A small sound classifier, trained from scratch.
Model: log mel input, norm batchnorm, activation silu, widths [96, 112, 144].
Rows from block 10, named by matrix and row number. Rows with one number belong to one channel. Each number is 500 + 40 x the weight over its row's rms, rounded and kept within 0 to 999. All counts start at 0. Numbers have three digits each.
# convs0: first width-5 conv, stride 2 (model.blocks.10.convs.0.weight, 144x112x5), inputs 24-35, a 5 kernel for each
# convs1: second width-5 conv (model.blocks.10.convs.1.weight, 144x144x5, transposed), outputs 24-35, a 5 kernel for each
convs0.37:579605539522509495563527549553497492483453480529511481459438511524502528523548529513548522487515492588533512512468471444577560549513526495510488504463494530473500479531519498522493
convs1.37:452463475466441505467474503520514536511499507501477470469470521488473485528496510527528548538513500484472515516506540540529527502466468566534537551580469489498485478518527514544517
convs0.38:525505514474495533603508589521418406448398433524521492497488453468468527533543575522557517491437466439452522534504522504492472470483482468456499445489467454473437478482438489429488
convs1.38:437442445434410482455445450480482476501537559540531533534603492462475493507512520515519534531528498477483467460459502544534543562553551530519506511500366408406407422450466457460506
convs0.39:486437478450456533600527600534478450477466486508515496488482435471478562521540507488448482506441477431465517525491493473446446463488484497486499468501489470484484549478447475461525
convs1.39:508501479468451509485464470464461439484538514515492505540588489466477514526500508524533533424474490464513469474500489523500503515536560527555523544538433436436423447449442461464508
convs0.40:405482512543530419451477491487452462450471479438430482486516510487517520532429448492506519439480501528529467438497481503465476469492487453448477487509473588516629526473540525561545
convs1.40:542521501536514552537489505500486424421434427451488473497558422443468496508488484489584658501458440471443513512519534543537500471470491436466493440422506475492504483542529504479544
convs0.41:538599503555529509520487527548470521507522479528526492465458482488491505493542539525514492507534461605530521515477452450548537510502508477438449568494492508475474429534539513497467
convs1.41:486478518514523475497500527528502494471491526480483482453438539532494523478496489510510511594545504464447508517507546530544534494445410548542538526545529525516528547471552550559508
convs0.42:567576526511507546599522588516453399458380440511524495490487467478472520540544584529586520492454461447444515539514524492519514505499501470443478448451497515462463414515476476448433
convs1.42:392429455424365488467466495517501517501511505518502500492530491489480492500502499527511529556527497479470492469486521549531532523499494563531522547558454478481458466493492481491508
convs0.43:510456482448461478440485420496510549496535521484475506477487469428462428422453405449392419517507491507538493466494451489433459469481465501524480547498505517478507495503522511523520
convs1.43:513519513519558531531515486516521460480525580459496501504475454486559557530569572558557557478462485499514554568507496489443426438436448511516512494487522474466475523537533532513490
convs0.44:505539506537516530573482609519451484476514448497532494545523446441445509540552604554597523523488466433451500531500574526509491454483445464458500465524531564489464463494496531439475
convs1.44:545511472464473494517479479475497502471424409453529546515611544524471490489464456458476508558548509493508479492511510512540533540546554528486466500480486462415463484435493502521513
convs0.45:589501476430510508558492525508470454515465474523533498461431505526479541561546524533498473519484531511508536551526488452534518519510531497455469482466407510489534498523514516546530
convs1.45:472478481437384523493462475479497512495496489487454448450484519502499507493511512535510495483484486499509514505497496500495485482472492571583574593595481494487455426536527495488482
convs0.46:602588570564567539602561586562510491472467473492542505512479487480489510534550582543574534510511509538491503534509513503543490526504545504521476499471492549491495423521526517511471
convs1.46:468472458432407472455469506524504501490476480486479502503527528511506500508500507538514525509507499481481486473507529548517510483458463560544532583579484486475477483480478498496531
convs0.47:480533565586521521612522627499490484511463476504527482528517467511446503500514592518595538534499487452508504527478537501511460452481444496500489469505553535519466517513497498458461
convs1.47:543519492472472503534529519523516481459414403546556533527560562503477473477404404439441480579524474447452513516512518526611573520493473553481430476437537507505515544430507522519536
convs0.48:533594543566537515534506520527461473446482459517497478482479468476476483495549585523593530518530486589483508490469455466548524517505514482483440467426505525445454416536552509520509
convs1.48:448464483493489501513514504506459450446468506483488491476508551528526475481456465480495533635569508471455516516525515509536534487431415564535524527495512500508525519502526540527511
convs0.49:469533525541500476533485616527425454468474503457479505489494469490494532510493528469531566511490502459505476476502516488475501490501460434427469491546496489513537530490459488493547
convs1.49:534489470512521534518470486516446457474429405515544553528574451439442519566460484487583643503492474518488506490466514544540541512497521447440474439418481445449485515512502478450559
convs0.50:508512509487441491512475520480484519471550485502480458470466534537480483478515549511564526539551508555464484467451462481546516503449413527523516483499517550518522509539554550535548
convs1.50:536494498518539565536478470482448526532541591525562541489494555520510492527534494473503525618551509479442538533534522515480498494488514521526466478469526486480483513530548542553519
convs0.51:520457480432500522467481432473493554496555524470472491493508487444459430417461420452418447528519487477525476453492479506450464483487483468530501557518472520487502500499540499521499
convs1.51:499490494531555534542566559525528469458491510492499489466424492520557472492543540529540564436471479514506558549503492485438425431424437470491521507484514475487533571572536523520499
convs0.52:588591530497518532600528583517470400466384450528531502468443465475477521523552578515547492489474485460462527544506467449543537515497518453473480476446470516461452400509470454458415
convs1.52:390432460433375486469468484529506493498513522508474486493510504493491504519504520533516523549514485481482501478486525549538529504483491564542534547562443480478477465502491476496511
convs0.53:568449455425487512572486525513471460492490489485488459462451540576532546550515503497468476532480540510540511520487508473542506499485501492442457473495414498495530551510522555547555
convs1.53:490476481447406529499477458453505516514494472495462442458479549517495496462492518548532498448467495493505530516495480483475483488498511557557555583595465483488456408515524492474462
convs0.54:519495495487497472442460416471517553512551507491488532507529498470494464470417370451397440467485478525516493481506487509484500505498495489546475540489486486469489477475497469510479
convs1.54:536530537533566518505518541565482457479548562454469477480474426485542603586571560545550554447442471501514513543532513508446438435446461523499507482478451450460477507509527519516533
convs0.55:537553509479503528605506580499448377444370432524501485446465481478469519516526572503575506482458467456473524497498459472537528513506510459440495431452471465439426453488437451418465
convs1.55:365411442448404472460448460491489481472502555523505499496536484467471494532511518524524556572537492458469480462474516551541539524487497537528515517511406450463458439479484479482506
convs0.56:545513503493503456433458403471523557488535501482499526507516487468495464465438369464399450490509467505505493484505490508489498505496493485532475533494491501463492473483512479509484
convs1.56:531527529544560524506537554566486444468526553453465465474472453489547546566570575550572571466454472503513499510512511518458449448448441484493521479472456452460499547540501499512522
convs0.57:476462467444515511572487573519414411454398459515488489472482471475458488485503539468558512484468478465470519492486472489532520509487472462448495415474446421445389475461407469411487
convs1.57:427448469475481438438432438450481461470513613571596550536573405406442496553530542525530547539521494490488442453460490540567563557538543516502491474459401420409444465438447446459478
convs0.58:490492497496497459415489391460490503500496496452436505468510434422481432477480406466406435457463488524547468421501456497483504489505481472491484515501487518469557501469511504541536
convs1.58:515490522532548532509525538545428396422489537474491483488478406454512556572560551549585565477468493521490491498519532516478460447457469491504519453469457416454474526523490511497515
convs0.59:521449498443477470443468412465505560495535518471469516497520495443484452451436390459409454481491469512511476446498465508456496502500489496531471545501488504470513489478520498526512
convs1.59:519511526527550534539548536535517450447503543468478492478456464518573573540554546539544553438446462494500534577532513486441427425438439510498509492483497468488504529545549538522504
convs0.60:512519483455511505578495566497422377443382442520504499476477470472450488480508580491572516466457464467472529504495484480533535510482467455433482411451461441452441485482447475424497
convs1.60:412447464465479461436420437454482475480532632567583551539581406400422482540522528514511543584552505481472456448461490548567578571528524517495483476461407408410431447444468443461476
convs0.61:464445472481484516561494580506535549507516471535510475483475516479472500504497506477506472533492501440445496506458489474496442417428402538545521507493596606552509560534543517469466
convs1.61:597567524469491545528477468498490535552546589515549611612585501505517538543526506482482508493470480474497508554529529511554528499527569574502456466437562536498458467473527520541533
convs0.62:533510498459501535607510588514432393464364446526500484443461479474479542529526554488535496487440456433458529510496477470518517507502513459442496435455450461428417458475416457416474
convs1.62:384429450437392469456458472503505483483523555523488481483527478482474520534526537543536542528508494472476485478475506537526515521503512541546535535533403449457452440481483472476504
convs0.63:378361396422461470485501445474513553520471435459407473438507545530517473470440482429527457447456491536556441408491436509506513501472476521549509479406515522508559591474505444516542
convs1.63:524524539522551548452481458479483476465483573529557509517511438485521582574481475467527531484462494499458511572525521443497499458509507549486418450445508506552499485504540527505482
convs0.64:497484506466516523574503570514395382443381443535516489472472488491475517524512544483530514480436467449468539508486488491523494485475469452425483420466448428446412481474412463409481
convs1.64:439464462468461476441430451457478467490541623553533495505564451436428491554522545530526530538520480478457450453461507552564558552551564513512491490462380404409418413435453433455489
convs0.65:471407406432432488534490531541484553494570510477457434422447563570503534504485518463468433539519532535532466451444425437496495473487491575590524537516515552501513540534575541555547
convs1.65:523503492479509534546540513497567536472449457477507538519453536530523506456483497501492521523504492469474611624551501480508486465478473514488476492489521514507504532518579585526495
convs0.66:515461477442466488442465436483518575503556505484491502507512480464481470445443395447381434532533497550521479468495488520446467482485477508543500548492513525482487468521549520538510
convs1.66:538512504504546526548545517526569514493516553435472489486425525542572546517570557539537527490490486484495564582527502497415418429425441490484489492492543531510507529538555561535511
convs0.67:480467489466481506463501502526546574523510464535532511495492515457493496499419398459421455549523515463480512524486483474446444445472463521543484508473535529463476516543535524450475
convs1.67:578555535480499554528492462488549550558575612456512561567551481477522554523566555540513523477462483481528545557531507505515475484493536549522516513467574531481439443510538513513498
convs0.68:476355381339399523529515515498509506507511501479482482451452513525492499486449506519489517505427469432460483466473432436485485477502505501510485476496496459519493523507511497483480
convs1.68:511513509478472558529509455426499451452478515488486507558551535528506498441422433428455465410478489492509532541517462418463481528546538556534496530532520514547503439509498504461446
convs0.69:439490526537563474489483477498441451463496464468468462501504507471480495514524519557552556478514507526470477475476523500498483478480475464439485474509496624533626502485569519583528
convs1.69:559536506505485586553492470468464437463487486457506517528580489483448455489492486491529591526491454460429520509517522521560520505491540465450478428399511482476479443527519496475484
convs0.70:507438477434485503450479432473499547490553545458459492474517475445467443422456410442403425513504504517528470443489464506441471481494477497526492538499495521474496494517544516527513
convs1.70:509483500520529534552571540518551470450480520486486490487435502515565514486531542534536547464472483477492564578511495482431425428424431494501507508483519495499519543544565544519493
convs0.71:515463483454474491454455435483520574504560519482481507511519486445473446440450394445384437528542489518514484461503479508447458479482482506536481534490502515470492482519543515526513
convs1.71:525513511508550530543562520521568493490523560453478494482445510526587529521581573545544540467476486491515543559522494495407411424430437490501508501486534508499504534536535535519496
convs0.72:440438470553565500472496496559481533485539496489509469509470510502512529526545493532480505577617525628536501515487513490509481486507528488478501541502506561470458456533582547496522
convs1.72:522492484492514509556553520531567535509492460436439439470429588547522488459534536510506498546519491444457518525520501509533471439446450466489500511500523503502522548468509542532519
convs0.73:464482504549486485482508565541457510486500552449449480442499509474464499493437478465501478483489480450540482440482420477497498485503467464516517521577426422493423526498437486450523
convs1.73:442435462529553458493504531539462430443404388563551517479472493465492500512450456486556607489472478524525484465459492531508533523494455445467513487460447447466536578483494466476547
convs0.74:521523477447510515582500565487426377444376444540511495489480479482470502491507577490573517480453464455467534507500482489528525516484488469437492418457459435437407471483427467420479
convs1.74:404440454460463462427445442469493477497542630566543530528556439417430476543524529525524550577542491482465460459461496551565570561516524529508500488481385417440446438457462458478489
convs0.75:435366409455455509530496532555491551534561516457434434423436533526476510477470542454497414506503534514532446424449422433500501493500495550565520575531519553522516535540532529538521
convs1.75:516508499477501532545533502504562534465437454481524547527455508530512527470484476480489516534497487463459590617552508480528489467486475537495464498488525526518505529523572598533496
convs0.76:509485486463508524580495578518406382440376420523508489485500484490477512509507545500548517485445470443465527511504494494497480474471467456427479405455463448465417490473410464396476
convs1.76:447463463473463458452429436454475469488551631551563534542626436426421503539541552531545553527519492478482446454455486550547558571563566510510500468469392406399417423430450435452489
convs0.77:462481506597527463426503526523467533469502521479514507493485485449485505532493421450410488507546492483525487522499477445405447468532504442492485511530491530466470480515520510451508
convs1.77:535519473481519503532545506551471455497500524437463495529514464423530531541561545486540604513481495511520483492512508546549504475488523492486535525478476407409463516477475490479568
convs0.78:513518505490517485434499439498506527490532544473486523507497506478460444449437375432381448509506474462512482488519495488453462478476509453522460541527483478489498511487478471492481
convs1.78:511511505518551495480501542561436455486542534458486486492518404443497520561553553544581599456453472518530468471461486537466468460459479496495553501477437430442471541501458445483543
convs0.79:491454458501510500521501536568508581491561490487474444434432533533506521513519496480468476540554535568535495472461423448507503498495499577589516531471515584486514490556590553543539
convs1.79:529514486474501512529539512507564526482462449481494514493446549540525497450494515515517527523513496468472600604550496475511464450453457514481484514502519510510518533505560587538494
convs0.80:426466528588554512535515595554506549493520490477493454488481465489495527516537528441496483563543534532555492509481485465449451467512512531565529513486521568513493504538559541521537
convs1.80:515491469468497513549556512515565510463439411486480517503470549518512473446506520507526544508514479457464557549521489487537504457454445489472480508498510494493519549502553551512506
convs0.81:467421407386461536528503481485472544485564546439426472461476519507463438427455448437518453494470540507554439401473462499478499502496490558581531542503473562495541550513537517570539
convs1.81:503491496512528539557536528505540484441431433518514534482441505514546471450491485506508534487490466474485607577533487470493450470458457508475489501498519513519528555563600561511497
convs0.82:467479451494477476463466488510487575499586505498496487502498575525545515496465485509444460471455477562541481484486514514500494486503509513540414554465475467475511473502540514520474
convs1.82:528509530497541485549537547515539487456477480447485483437416534573560573462505482493503513524519504464500537623549515471497464430451438532490477484521562563549542560475633597570467
convs0.83:496582533577520482464451481502475539509569490509491485500494490500493489471542533526531491492511432564517485484482492493527519496497495489484462557495482501476491447529542500523479
convs1.83:498493517501545488513537553517516493454472517455508488446451545546530553473499463467489532619574535474458528562535540508542530488462415530508502498495552538529528552481587578557491
convs0.84:571584528496508539612523583513463400466392444532522499455449470483474512509552596521582510489483485458464528510489469449544546532508517464469477477452489504452442441507481440459447
convs1.84:388424449441418497473466475510504497488499525520498501499509501487475493529494509521512533559531503479473505485482512542546535520472475549532525542542446468479477462490492483498513
convs0.85:509545497510493489535468536550551547481489432478496477516496483454482475505515530507516506501538482508454451476455524496519478413429443550503491421446523570534500500504542552512484
convs1.85:562558505489501528517480475511515549555534572479564562564611479472497499542582531511550552558543498504498488512527539546490507528532565478469480507468514514463453442481518469538512
convs0.86:556556491516474491567507548511486476514464503510522498480446497522513567547540514542519499517485514510537507515489505439536528522519524486477484497495474521490533525509496540523549
convs1.86:469463467455431491477475501484526526511491485501467463454478513475480518528510511529523528509509505496495514509511515510510509492476476573570554577581475485477475465531519517509491
convs0.87:479485495498488528498477507505484547496566510510515482541497465466405429390503553467518441598582529533502486530493560512479417435429431513475517546551555546504477499557513537519545
convs1.87:557505503505554519533536521526566556522514498450544534509460578536524499483564531509506502564555506468458534525489489508472472475477466482499495493473546516494506536497494535546489
convs0.88:545532496459505528604502590516434379453363432523512490469464475479482533525525552505549506471425460437464532532514488478525518512505511463443491431450453452439413457483419462413462
convs1.88:398434442427375471458460463502499490498531571532503494508545483471472509530525537536531546528507485469475467467475495546526526520510513543530516530536402449456447419479472466479504
convs0.89:539523489464502525591498579504418368447367427537510497472481474485474526515520567499573502487436455444462519509500489487527523503496494464426492416450460446436421474484423471406475
convs1.89:398435446455421470442437441476488470483521600537527511514561460437441484530525535527516560564529491465466457469463490548547556564529527537512515512496372429446439423466471457464489
convs0.90:489369370357395526578505549485510517498512506505486480450436508529458525479482521484479462490419497443470480481474460452471475448474482510508505507505565521526516554509504511472480
convs1.90:506513500464458540505505472460461456431441446524507546557538516530528526435400391401428448445451476460503520543515482435539512515532521584530489513496507514517500477482500509466466
convs0.91:457478492540486490477459514546510614502614507486496459522492520529523500478533471512433468563595499592506468488470506479480458502512499506541514557500532524479478450545583523514512
convs1.91:544503492473513503523548511530599540509482471451482500488416585564543516471552540516524526544549527472471539567519494500488472433457437475479489510487544534520511542498539558544502
convs0.92:474481532519546448461507444503502470471485468463439490466504461439494478506491433462418478444461464529504464435483439491450501484506476496467471482489484565499624514505512513562539
convs1.92:554532521522514556535506506492428399425498542513536535572593412452492518558552547549589587474441463505472482508527547520537503477488532485503508435428496452461470469519505501517522
convs0.93:499616545545485452525524604560513508499498542466488502522484505490512486492504516485494521482512504468512468495505528489502512490500491475509460497531506433495457514523464494477534
convs1.93:492482469487522453427453497567464526497447412492530508494496514445439495565479485489549581510530510515517439429440511561519544523492469502470469483477459464465504552434440425496567
convs0.94:407447493523515460497483457471432396445422457451394428420469500465466458479444472475567538443472492542530452388475431482562548537513480494446476420466480550511578517487528513572531
convs1.94:504501526537535552532472459454446434429466539508506490491535417433456464507493502487513562567524483467446501502498501511526525482459475479487490440432524500524501488536525502466476
convs0.95:537560507483498514589498574496444378440376443534507491450447479484462495492521588503578499482472479481477522503487447456552550521501500462458479431438484490454429437502480462462470
convs1.95:378417454453429486455443446487485473478511576532513502501531480455454490535505526510509548590542493468465474467474516549564552521472485543515507511495420454470460448482488467488493
convs0.96:527551504506492513587530627532495488488483531507561513528481465478475516498504461465458531535467480450477504569502540479450461443482471461502509498560502442503438553478415492416526
convs1.96:545520484484485485501466474528443494529495466546547561570594484422419492535492501488518555463493483504520459454444499564533544531524543503494484491491485464440471503449456438444555
convs0.97:452438477509507485486517541541520542518515497503467480476505487467488530522449442435393424493514513480525489474472460497427460457496480522559477525471504479476452505532485498463504
convs1.97:552531501453506512521527448500506513498499544453502554537512427453504570552523523507519520530483479503533529579543508502560502461477518585519507525491551528479436482460540561509517
convs0.98:525563547520486472506463460425432427437488476477481503493514457447456443506546620532617507477484441522460475459501484528527517513489465488459499449510532535473589491533536492581544
convs1.98:497459502520535622548505469473432455445448460482523542514516503487483455482488459470501550648598532493443570548537514498519526502499488530492474450456514488512487512571526537471490
convs0.99:485451455439476522550517509477468525491546534526540559527522562531494461447452429464401408427435455467460523540555528516501496490504525503530440526482488448472468501481431451464437
convs1.99:508521526501491474498532524535430492496523501530523497486515447521544573498446450441466506418378427453488496541538521482593537518501475617543469509524413460500500516437512526487505
convs0.100:551548502464501530602505588498450374460358428525495490459466463484479526513526582505562506498441465445466523519504472473531541522508520463427482433439461462442430461492428456423468
convs1.100:375427440444386478455455465497495483484510550523505501500527477484478497528515518529533551544517496468466485479474502544530532519491504542540534535534415458464455430484481473489505
convs0.101:512514507492483460431467436497522558516537487498492515501508500483515498476450369443390421492527499572525501479506487500480477494498484509526470543467499510469486467510541511517510
convs1.101:554542533524550520514502521552500486506569599430482488497479469484524586574634601572570542499481495511532514530530530524429438437462480496512517466469512484454433484486511519538521
convs0.102:498503500475520524573493583521409398436398427508515503501507478492457498501508559494571527477458473447466521526498516510498497482478451459434482421466463449475421489470413480401481
convs1.102:456464464476472474448435434455466469511544605582617593580654423417431496549530532516520550535531500502495446446449491546565574577564564504498485464449406413401425453424442431451478
convs0.103:502570530582573497493454489489460473470531472496500485515513465478462511488527597522610521495569502556516488497480499509526505500489475498461449502475507577471460421561575525485495
convs1.103:488489477496508522559559527517511473439460483466509505484516563527527496439448449459492554648600508446429529547562522510561537521451397544503488497461531509506535537484520539551495
convs0.104:529446435395412567638550596505486503495521497550519506451454514503444483448490496453467447435421485444458533517516477473495487469480487518546521515503538528486480533514496487442475
convs1.104:501504487473484485510523506484452442427443410567555582550506508536545509408401427436460505454448449449485538539534486435557505496489460590519488511476484499510510520503539531488489
convs0.105:517502517474528523586499571499413394435391415520513497517507479487468513517516572514572540484452476456456521513508514515503486463452451460437483419446482471475451501482451484436482
convs1.105:477475471470450488458423430438467471497540606570580572579676440423436496548526526515517526533537502483481440451452489537570569573561583508494479466459399412396411425436446420443466
convs0.106:435417399430511526454487439486475494487536512426426462467498426408448433441493470454466449517529494545531457408466459527476484486493500494492524553514464513460482489498536527526532
convs1.106:481454479524549521556563550520529467425447458487508499463406516525530460465518504525534542489515483482490551511473488491433443435429414466512534523507513492499537563541518524506492
convs0.107:516483488447463484438475443479531581508554498524525513503507522479498482464408386445389445529524499514491516509502482490457469481489481506558471538480513500462468471510525503503480
convs1.107:557535510514529544522501477519550516528576619436487510508485477509555563540597588564550538458465474496537549563517493505416423445458485514487508478471529499465440489524541525528498
convs0.108:574530468464440504581507538516488469519487521497519482499462506557527565534522496507481496538460526503544506534486543472522504507506493491462501488516473480510539560515473556543539
convs1.108:487470474447426515481451465480522542540496447506449429460475551491462486499522532529545544481487495488498525511478483500498510499484487558558528569589454478480459440537514501484480
convs0.109:535547512470517529594513578504438368453381432537497490465456482494473508509536580504567501483450465450468529507484460471536534515492506461449485434441457446434427444485441457439456
convs1.109:371409438439411478446443452479491476470497555535505492502527485461470496547506513526513539570531497470462477460465520550559535522493494554527518521520412456469460458472480470478482
convs0.110:492507485514519506562469550492456488498564419503520472496480505493459483485505556518570505515530487493460506525468514491539495462440422537476475498498541608530499499523601556495475
convs1.110:576545508506525517557478505490480557567568597533563548535549523521502492514519500467471519598534498456453517540534569563535513527491511523491451467445536509463474476451560529595529
convs0.111:475399438409487520462493458510502570504548520490464483484494536474467471436451451464421428545540510537533475458486469500449462467469488520558505531484516535478482486509557533540528
convs1.111:528514496494514533559554507502568527473487522457495504504424527549547526470507516520520523492488485469483593611543497486468431424431447516488488502483522510504505527525570587527504
convs0.112:544541515468509520596506590506446378459367442532516486473475475489471521522518584515577516490443465443469526518493488484534525514505511463437491430455474454439408457487425459416470
convs1.112:386429438438403472453453454500498494496521564525518510503531480461467491524511529526524547550522495480467488475476508537548547537505508541529523527523393441462450425477481467478515
convs0.113:517507501482483455418475425487518555509522508489480514482514461469489467448450383435379412485491497526538486460503470499467486491490485484529472525485501513474511483484502495518504
convs1.113:534530531526550525486490517549442433482548594450498500492496408455523578601600591567573557475475493517545502523528527531448449440461479515523518466470472430444433492497481483510524
convs0.114:504561525506484483538469534524554552489474403492499498506502427417461468498527552490487481523529483492462480490477521493459461425431451557509498450467538543510486516527509533502476
convs1.114:579568537508516544507489480533463516534563594454536573598612472462484516576616553523532534523536522518525507512528543566502516514539562510491494508451501503461433435464497460531533
convs0.115:492495493557538465468474505557501559486557482493492454476465540533510521504538511516486493567616544617511488484447477472523506506486496534535501543510503594487488488575600554534556
convs1.115:534508492484517519534545512516561540517495480461468480455420581539521491470527521505521506570541505451454539557543511511500468455458440492503497511498529518501522538499528556550510
convs0.116:533449467407466531477492467495505578505561532511511502497495537494478456428443422457421448554538505502474505499491473490433443481491482509552506534510507501469469486520549503515491
convs1.116:524512502504552538550570507504569510499505543464488498504438536555563503476534538526522537453476480475501588589517483483404418431445451505498509515482530517512517540548568557517490
convs0.117:458434447439488503459487460519509525497513514463454493462482454432448447433498442435382411534533510546531476459492455500418440447451479519520481523468512520469453472528519526514540
convs1.117:519499488493545516545531468503517473462515548445496516514456501497563503506578559532548538508490485496522536533492481494470438440443453500517531507483523486455479540482496510505483
convs0.118:495480468442507506578483560503416382442388438512474480458473479477447480476502552486568509477463470469480506470482459479538521520476465468436487410452456438447428488475435478432487
convs1.118:419457466478479463444425435438456450463512618570570517538580407398417495561523531525532560566540501485466451453459498537567573546513515514496483472446412416409446447450464443458463
convs0.119:524596541570501488506474493500493540476502469500496476494490471492466494469545577524585519500523449563503487484463481485543532495465454483508477455451514530467488448547540506541505
convs1.119:481493505496534512490525530539491493478471520475534518501490536511519495495467461479496548669607528488456519536546550539548550515480434541517489508488538536521519541497557568559532
convs0.120:539527485446502514582500560494432382441393442532506494462458475480474494488520586504582502474459473466469512491498468482547534512491486464438493415450465442440418470489444462429480
convs1.120:383423438455447469431437440466483474480504585555548529531553457441442486533510516516517537589544512477471464465464502548581576557499504527502480490476397418443449455454478460462489
convs0.121:527518499478478549626553626542492450512425490486561503499464450454453520511506459484484516489463454433457516596530537473496481504518506474481489470496447464467446512463411459421504
convs1.121:463468458430419447460460509536500514540534516526507502508532471465482529525489495502526542482467474486490465455462509556519516511518506541557513539563443462452462483469461483476517
convs0.122:500451459471502482503533480540475477483560512485487481480486550566563514521505488492494498494500495560504481481467490463505496463471419500466497509533439523506620566490514535551541
convs1.122:524457472513522552520491516499456523510482460535580495478519482490499512539505471503581596440489506505466506528511517479479469461523561449454482427472428396434504558543543500508504
convs0.123:484379432359424515472512512484521509516492498525511501464487467449484488488417441490440492509443494450468520488485425458471492496509492506524499492498494444497444497511519492474463
convs1.123:541544529494486558524492428429469459514552605475485512553572473478480511487500506486482472433462479492536540562521478459445479500513529563550534551513528505495453432513500489454456
convs0.124:520482486452478477440473420476515541494534517502496521489518505473486451450416372445393440489482482512516494493511477502451475486489487493532482531486491499472488487495520492500495
convs1.124:537528525519556524530529535536493462476544568459483485490490425487555566544563561553564565440443465511520525548520493492446418429443458532502515488474465440444464525523533506508499
convs0.125:513533532506485465495507585531504495484416449519535507508498422446478537523445407442415507550484502463467514532488495471399437417468448501465483451485504477497448542558460511426517
convs1.125:577564546500491543535492478488451519567526564466474517562607467415437493527574565549544555488481463494529484482497517546536527518532582512510515521507514484462452451447447443496515
convs0.126:441409445439500510568481579497415415462401457483445465435463485454462491503500531422464455492477482481508486432466447480513516492489480459445474432476429399445474475464412458445510
convs1.126:433459467490489479460434433448469436445484587530521501481537408426464534575540535514544547514496481486473447475464513569529522499488507508525513472445419425423433443470481453463495
convs0.127:512425453406451512463484448490517583512564539495482489480496487455463436421452429441408428549526492516517485465500483510436439468471475513543496530502522516473490488522535517540530
convs1.127:522509498506530529543540504505569514493507550445486515514442522523563518506546544528533519485490491493504576583521493485417420430433449502501498503493535509497503534541571545503486
convs0.128:542544569604611512529543535559504536473511474517530494536531506503502514518542541533530527534527518553512517506508532528548519547536568497537475492451490539482497438543548525512482
convs1.128:507490475475468472487525527521502483485470469486479489484504537527519491489501515533529530496493473456460507505543530526487465447432427536520523548545494486486510529479503517517528
convs0.129:523509522472508534603515588499499451479480465491520496507478449458460523537545593552567496494454496449443511546523544492494480451472473487481530489508494539499529479497497525509476
convs1.129:505485456437408499502475456459445449465462428480496540532604494516495467463439428448452488510502456468485493479489477500539518517536555529505501532516483469430434443488507499472491
convs0.130:537445443377453558596513536459478515479551508548534506457500517527494501458485477489465471450410451459460523498499487526479498478480492509549516554540510494475480518491430484454434
convs1.130:500504503509539507517535520492478439395412381521524529512475514524556486431415428429460497417453462460488534545524469419525504517501455547510515505484483496531543551534538532501473
convs0.131:490406411340428566538514495480490559502581531487462475467478527513484439426451461448467453519487482476529473432482448492452489501502503542570537564530475532498540543508520498553531
convs1.131:496486496506524537546540524503529499440420440496511528494441506530529490458465473493506531456471469465475598584533481461475443459480459521486488518494514508519524548562584562515497
convs0.132:565593541568551523534517539553498499475471475534517495484472485476469481493553544529524501524585486594456513503492461456538517523510535504516465498469501512427447395517550503501503
convs1.132:467486511495471478477512486509441455465463497473458462471483571557535486493471479503488511551522491461455491478518511530548529487443424564548545559526494505516500513483490527517532
convs0.133:525505493484499489446484419490525553493546527490484515513488476464457446430438376441385420503518494495530491485513495493453469479475480477522460549528497502479489511505508496492507
convs1.133:516498521522554521496535543561503477475527540464498487504480433467546566554566564552589583454451476505511485510486489498473443435443448506503515489484448402438473558501489488512509
convs0.134:538489486437463519460495445483482527463527514486496497512494474462487459457489439460439476554550497537492490485485496497461472501486481511519512511491497503457467475523549495525517
convs1.134:491481493519552538565571525528514463455482496461494476453397547540560452467548560546552561457493472484494563533481478483421427446435432460489528538498500467487524572561542513496487
convs0.135:512454468453481480448466444492510576503559511496499492505503494456489489456462407456397419556568499556511488481489499519457454476484473521541495530476523529463481462528570539544522
convs1.135:550519504500523535550539501511571532504525561435471492499428543543557531497579565540541523525506500480487565559532498499436421429438458479490496488482541518516502531522561557530495
convs0.136:503508500544506476442534537547497538496496538490513511482485472487479476496427391450405485497511496490496499506491460458466468488526514459547454527522486444479425484528485478439488
convs1.136:521509498505524486489496489544407411506523554485489504494514454429480547573566546523558585485476487511534478478460490536503503484469496509508546523488462454439462489468480439470566
convs0.137:566543509474520535607515599512429398449388431512522500460459455473471520545542593521578489480442462427438535541526496483508512499487505458459487442450458490446438405479444445435429
convs1.137:374428445424346486464459470504493490489503514515503489495532510505495503510506508531509501549531492474480491466476511540528523524505502540533513541556439470468461441483489474477507
convs0.138:593588514536540514570530549557513505486472478489538484510470495528511547545545523513507500535518519559524491524482528476541526520498533518495478511470501552499527456531530518533499
convs1.138:486482475454429493483474505518518546539503495494470466474474533500472493498510512539541536508507505486484513508510541532506506493473472575551549570595494498485482481518524511528519
convs0.139:471464490528507546515531509519513591488551525473489485533535506507495482452455458438451454565539546517542462506498537547441470476501477561605544537501534580528529521520550503530506
convs1.139:518502490494520517541556552545557520495443402499508507503455525532539480437491502501530549470478472461471574561522492476504463451456438493462477495492516508513528546540576550537520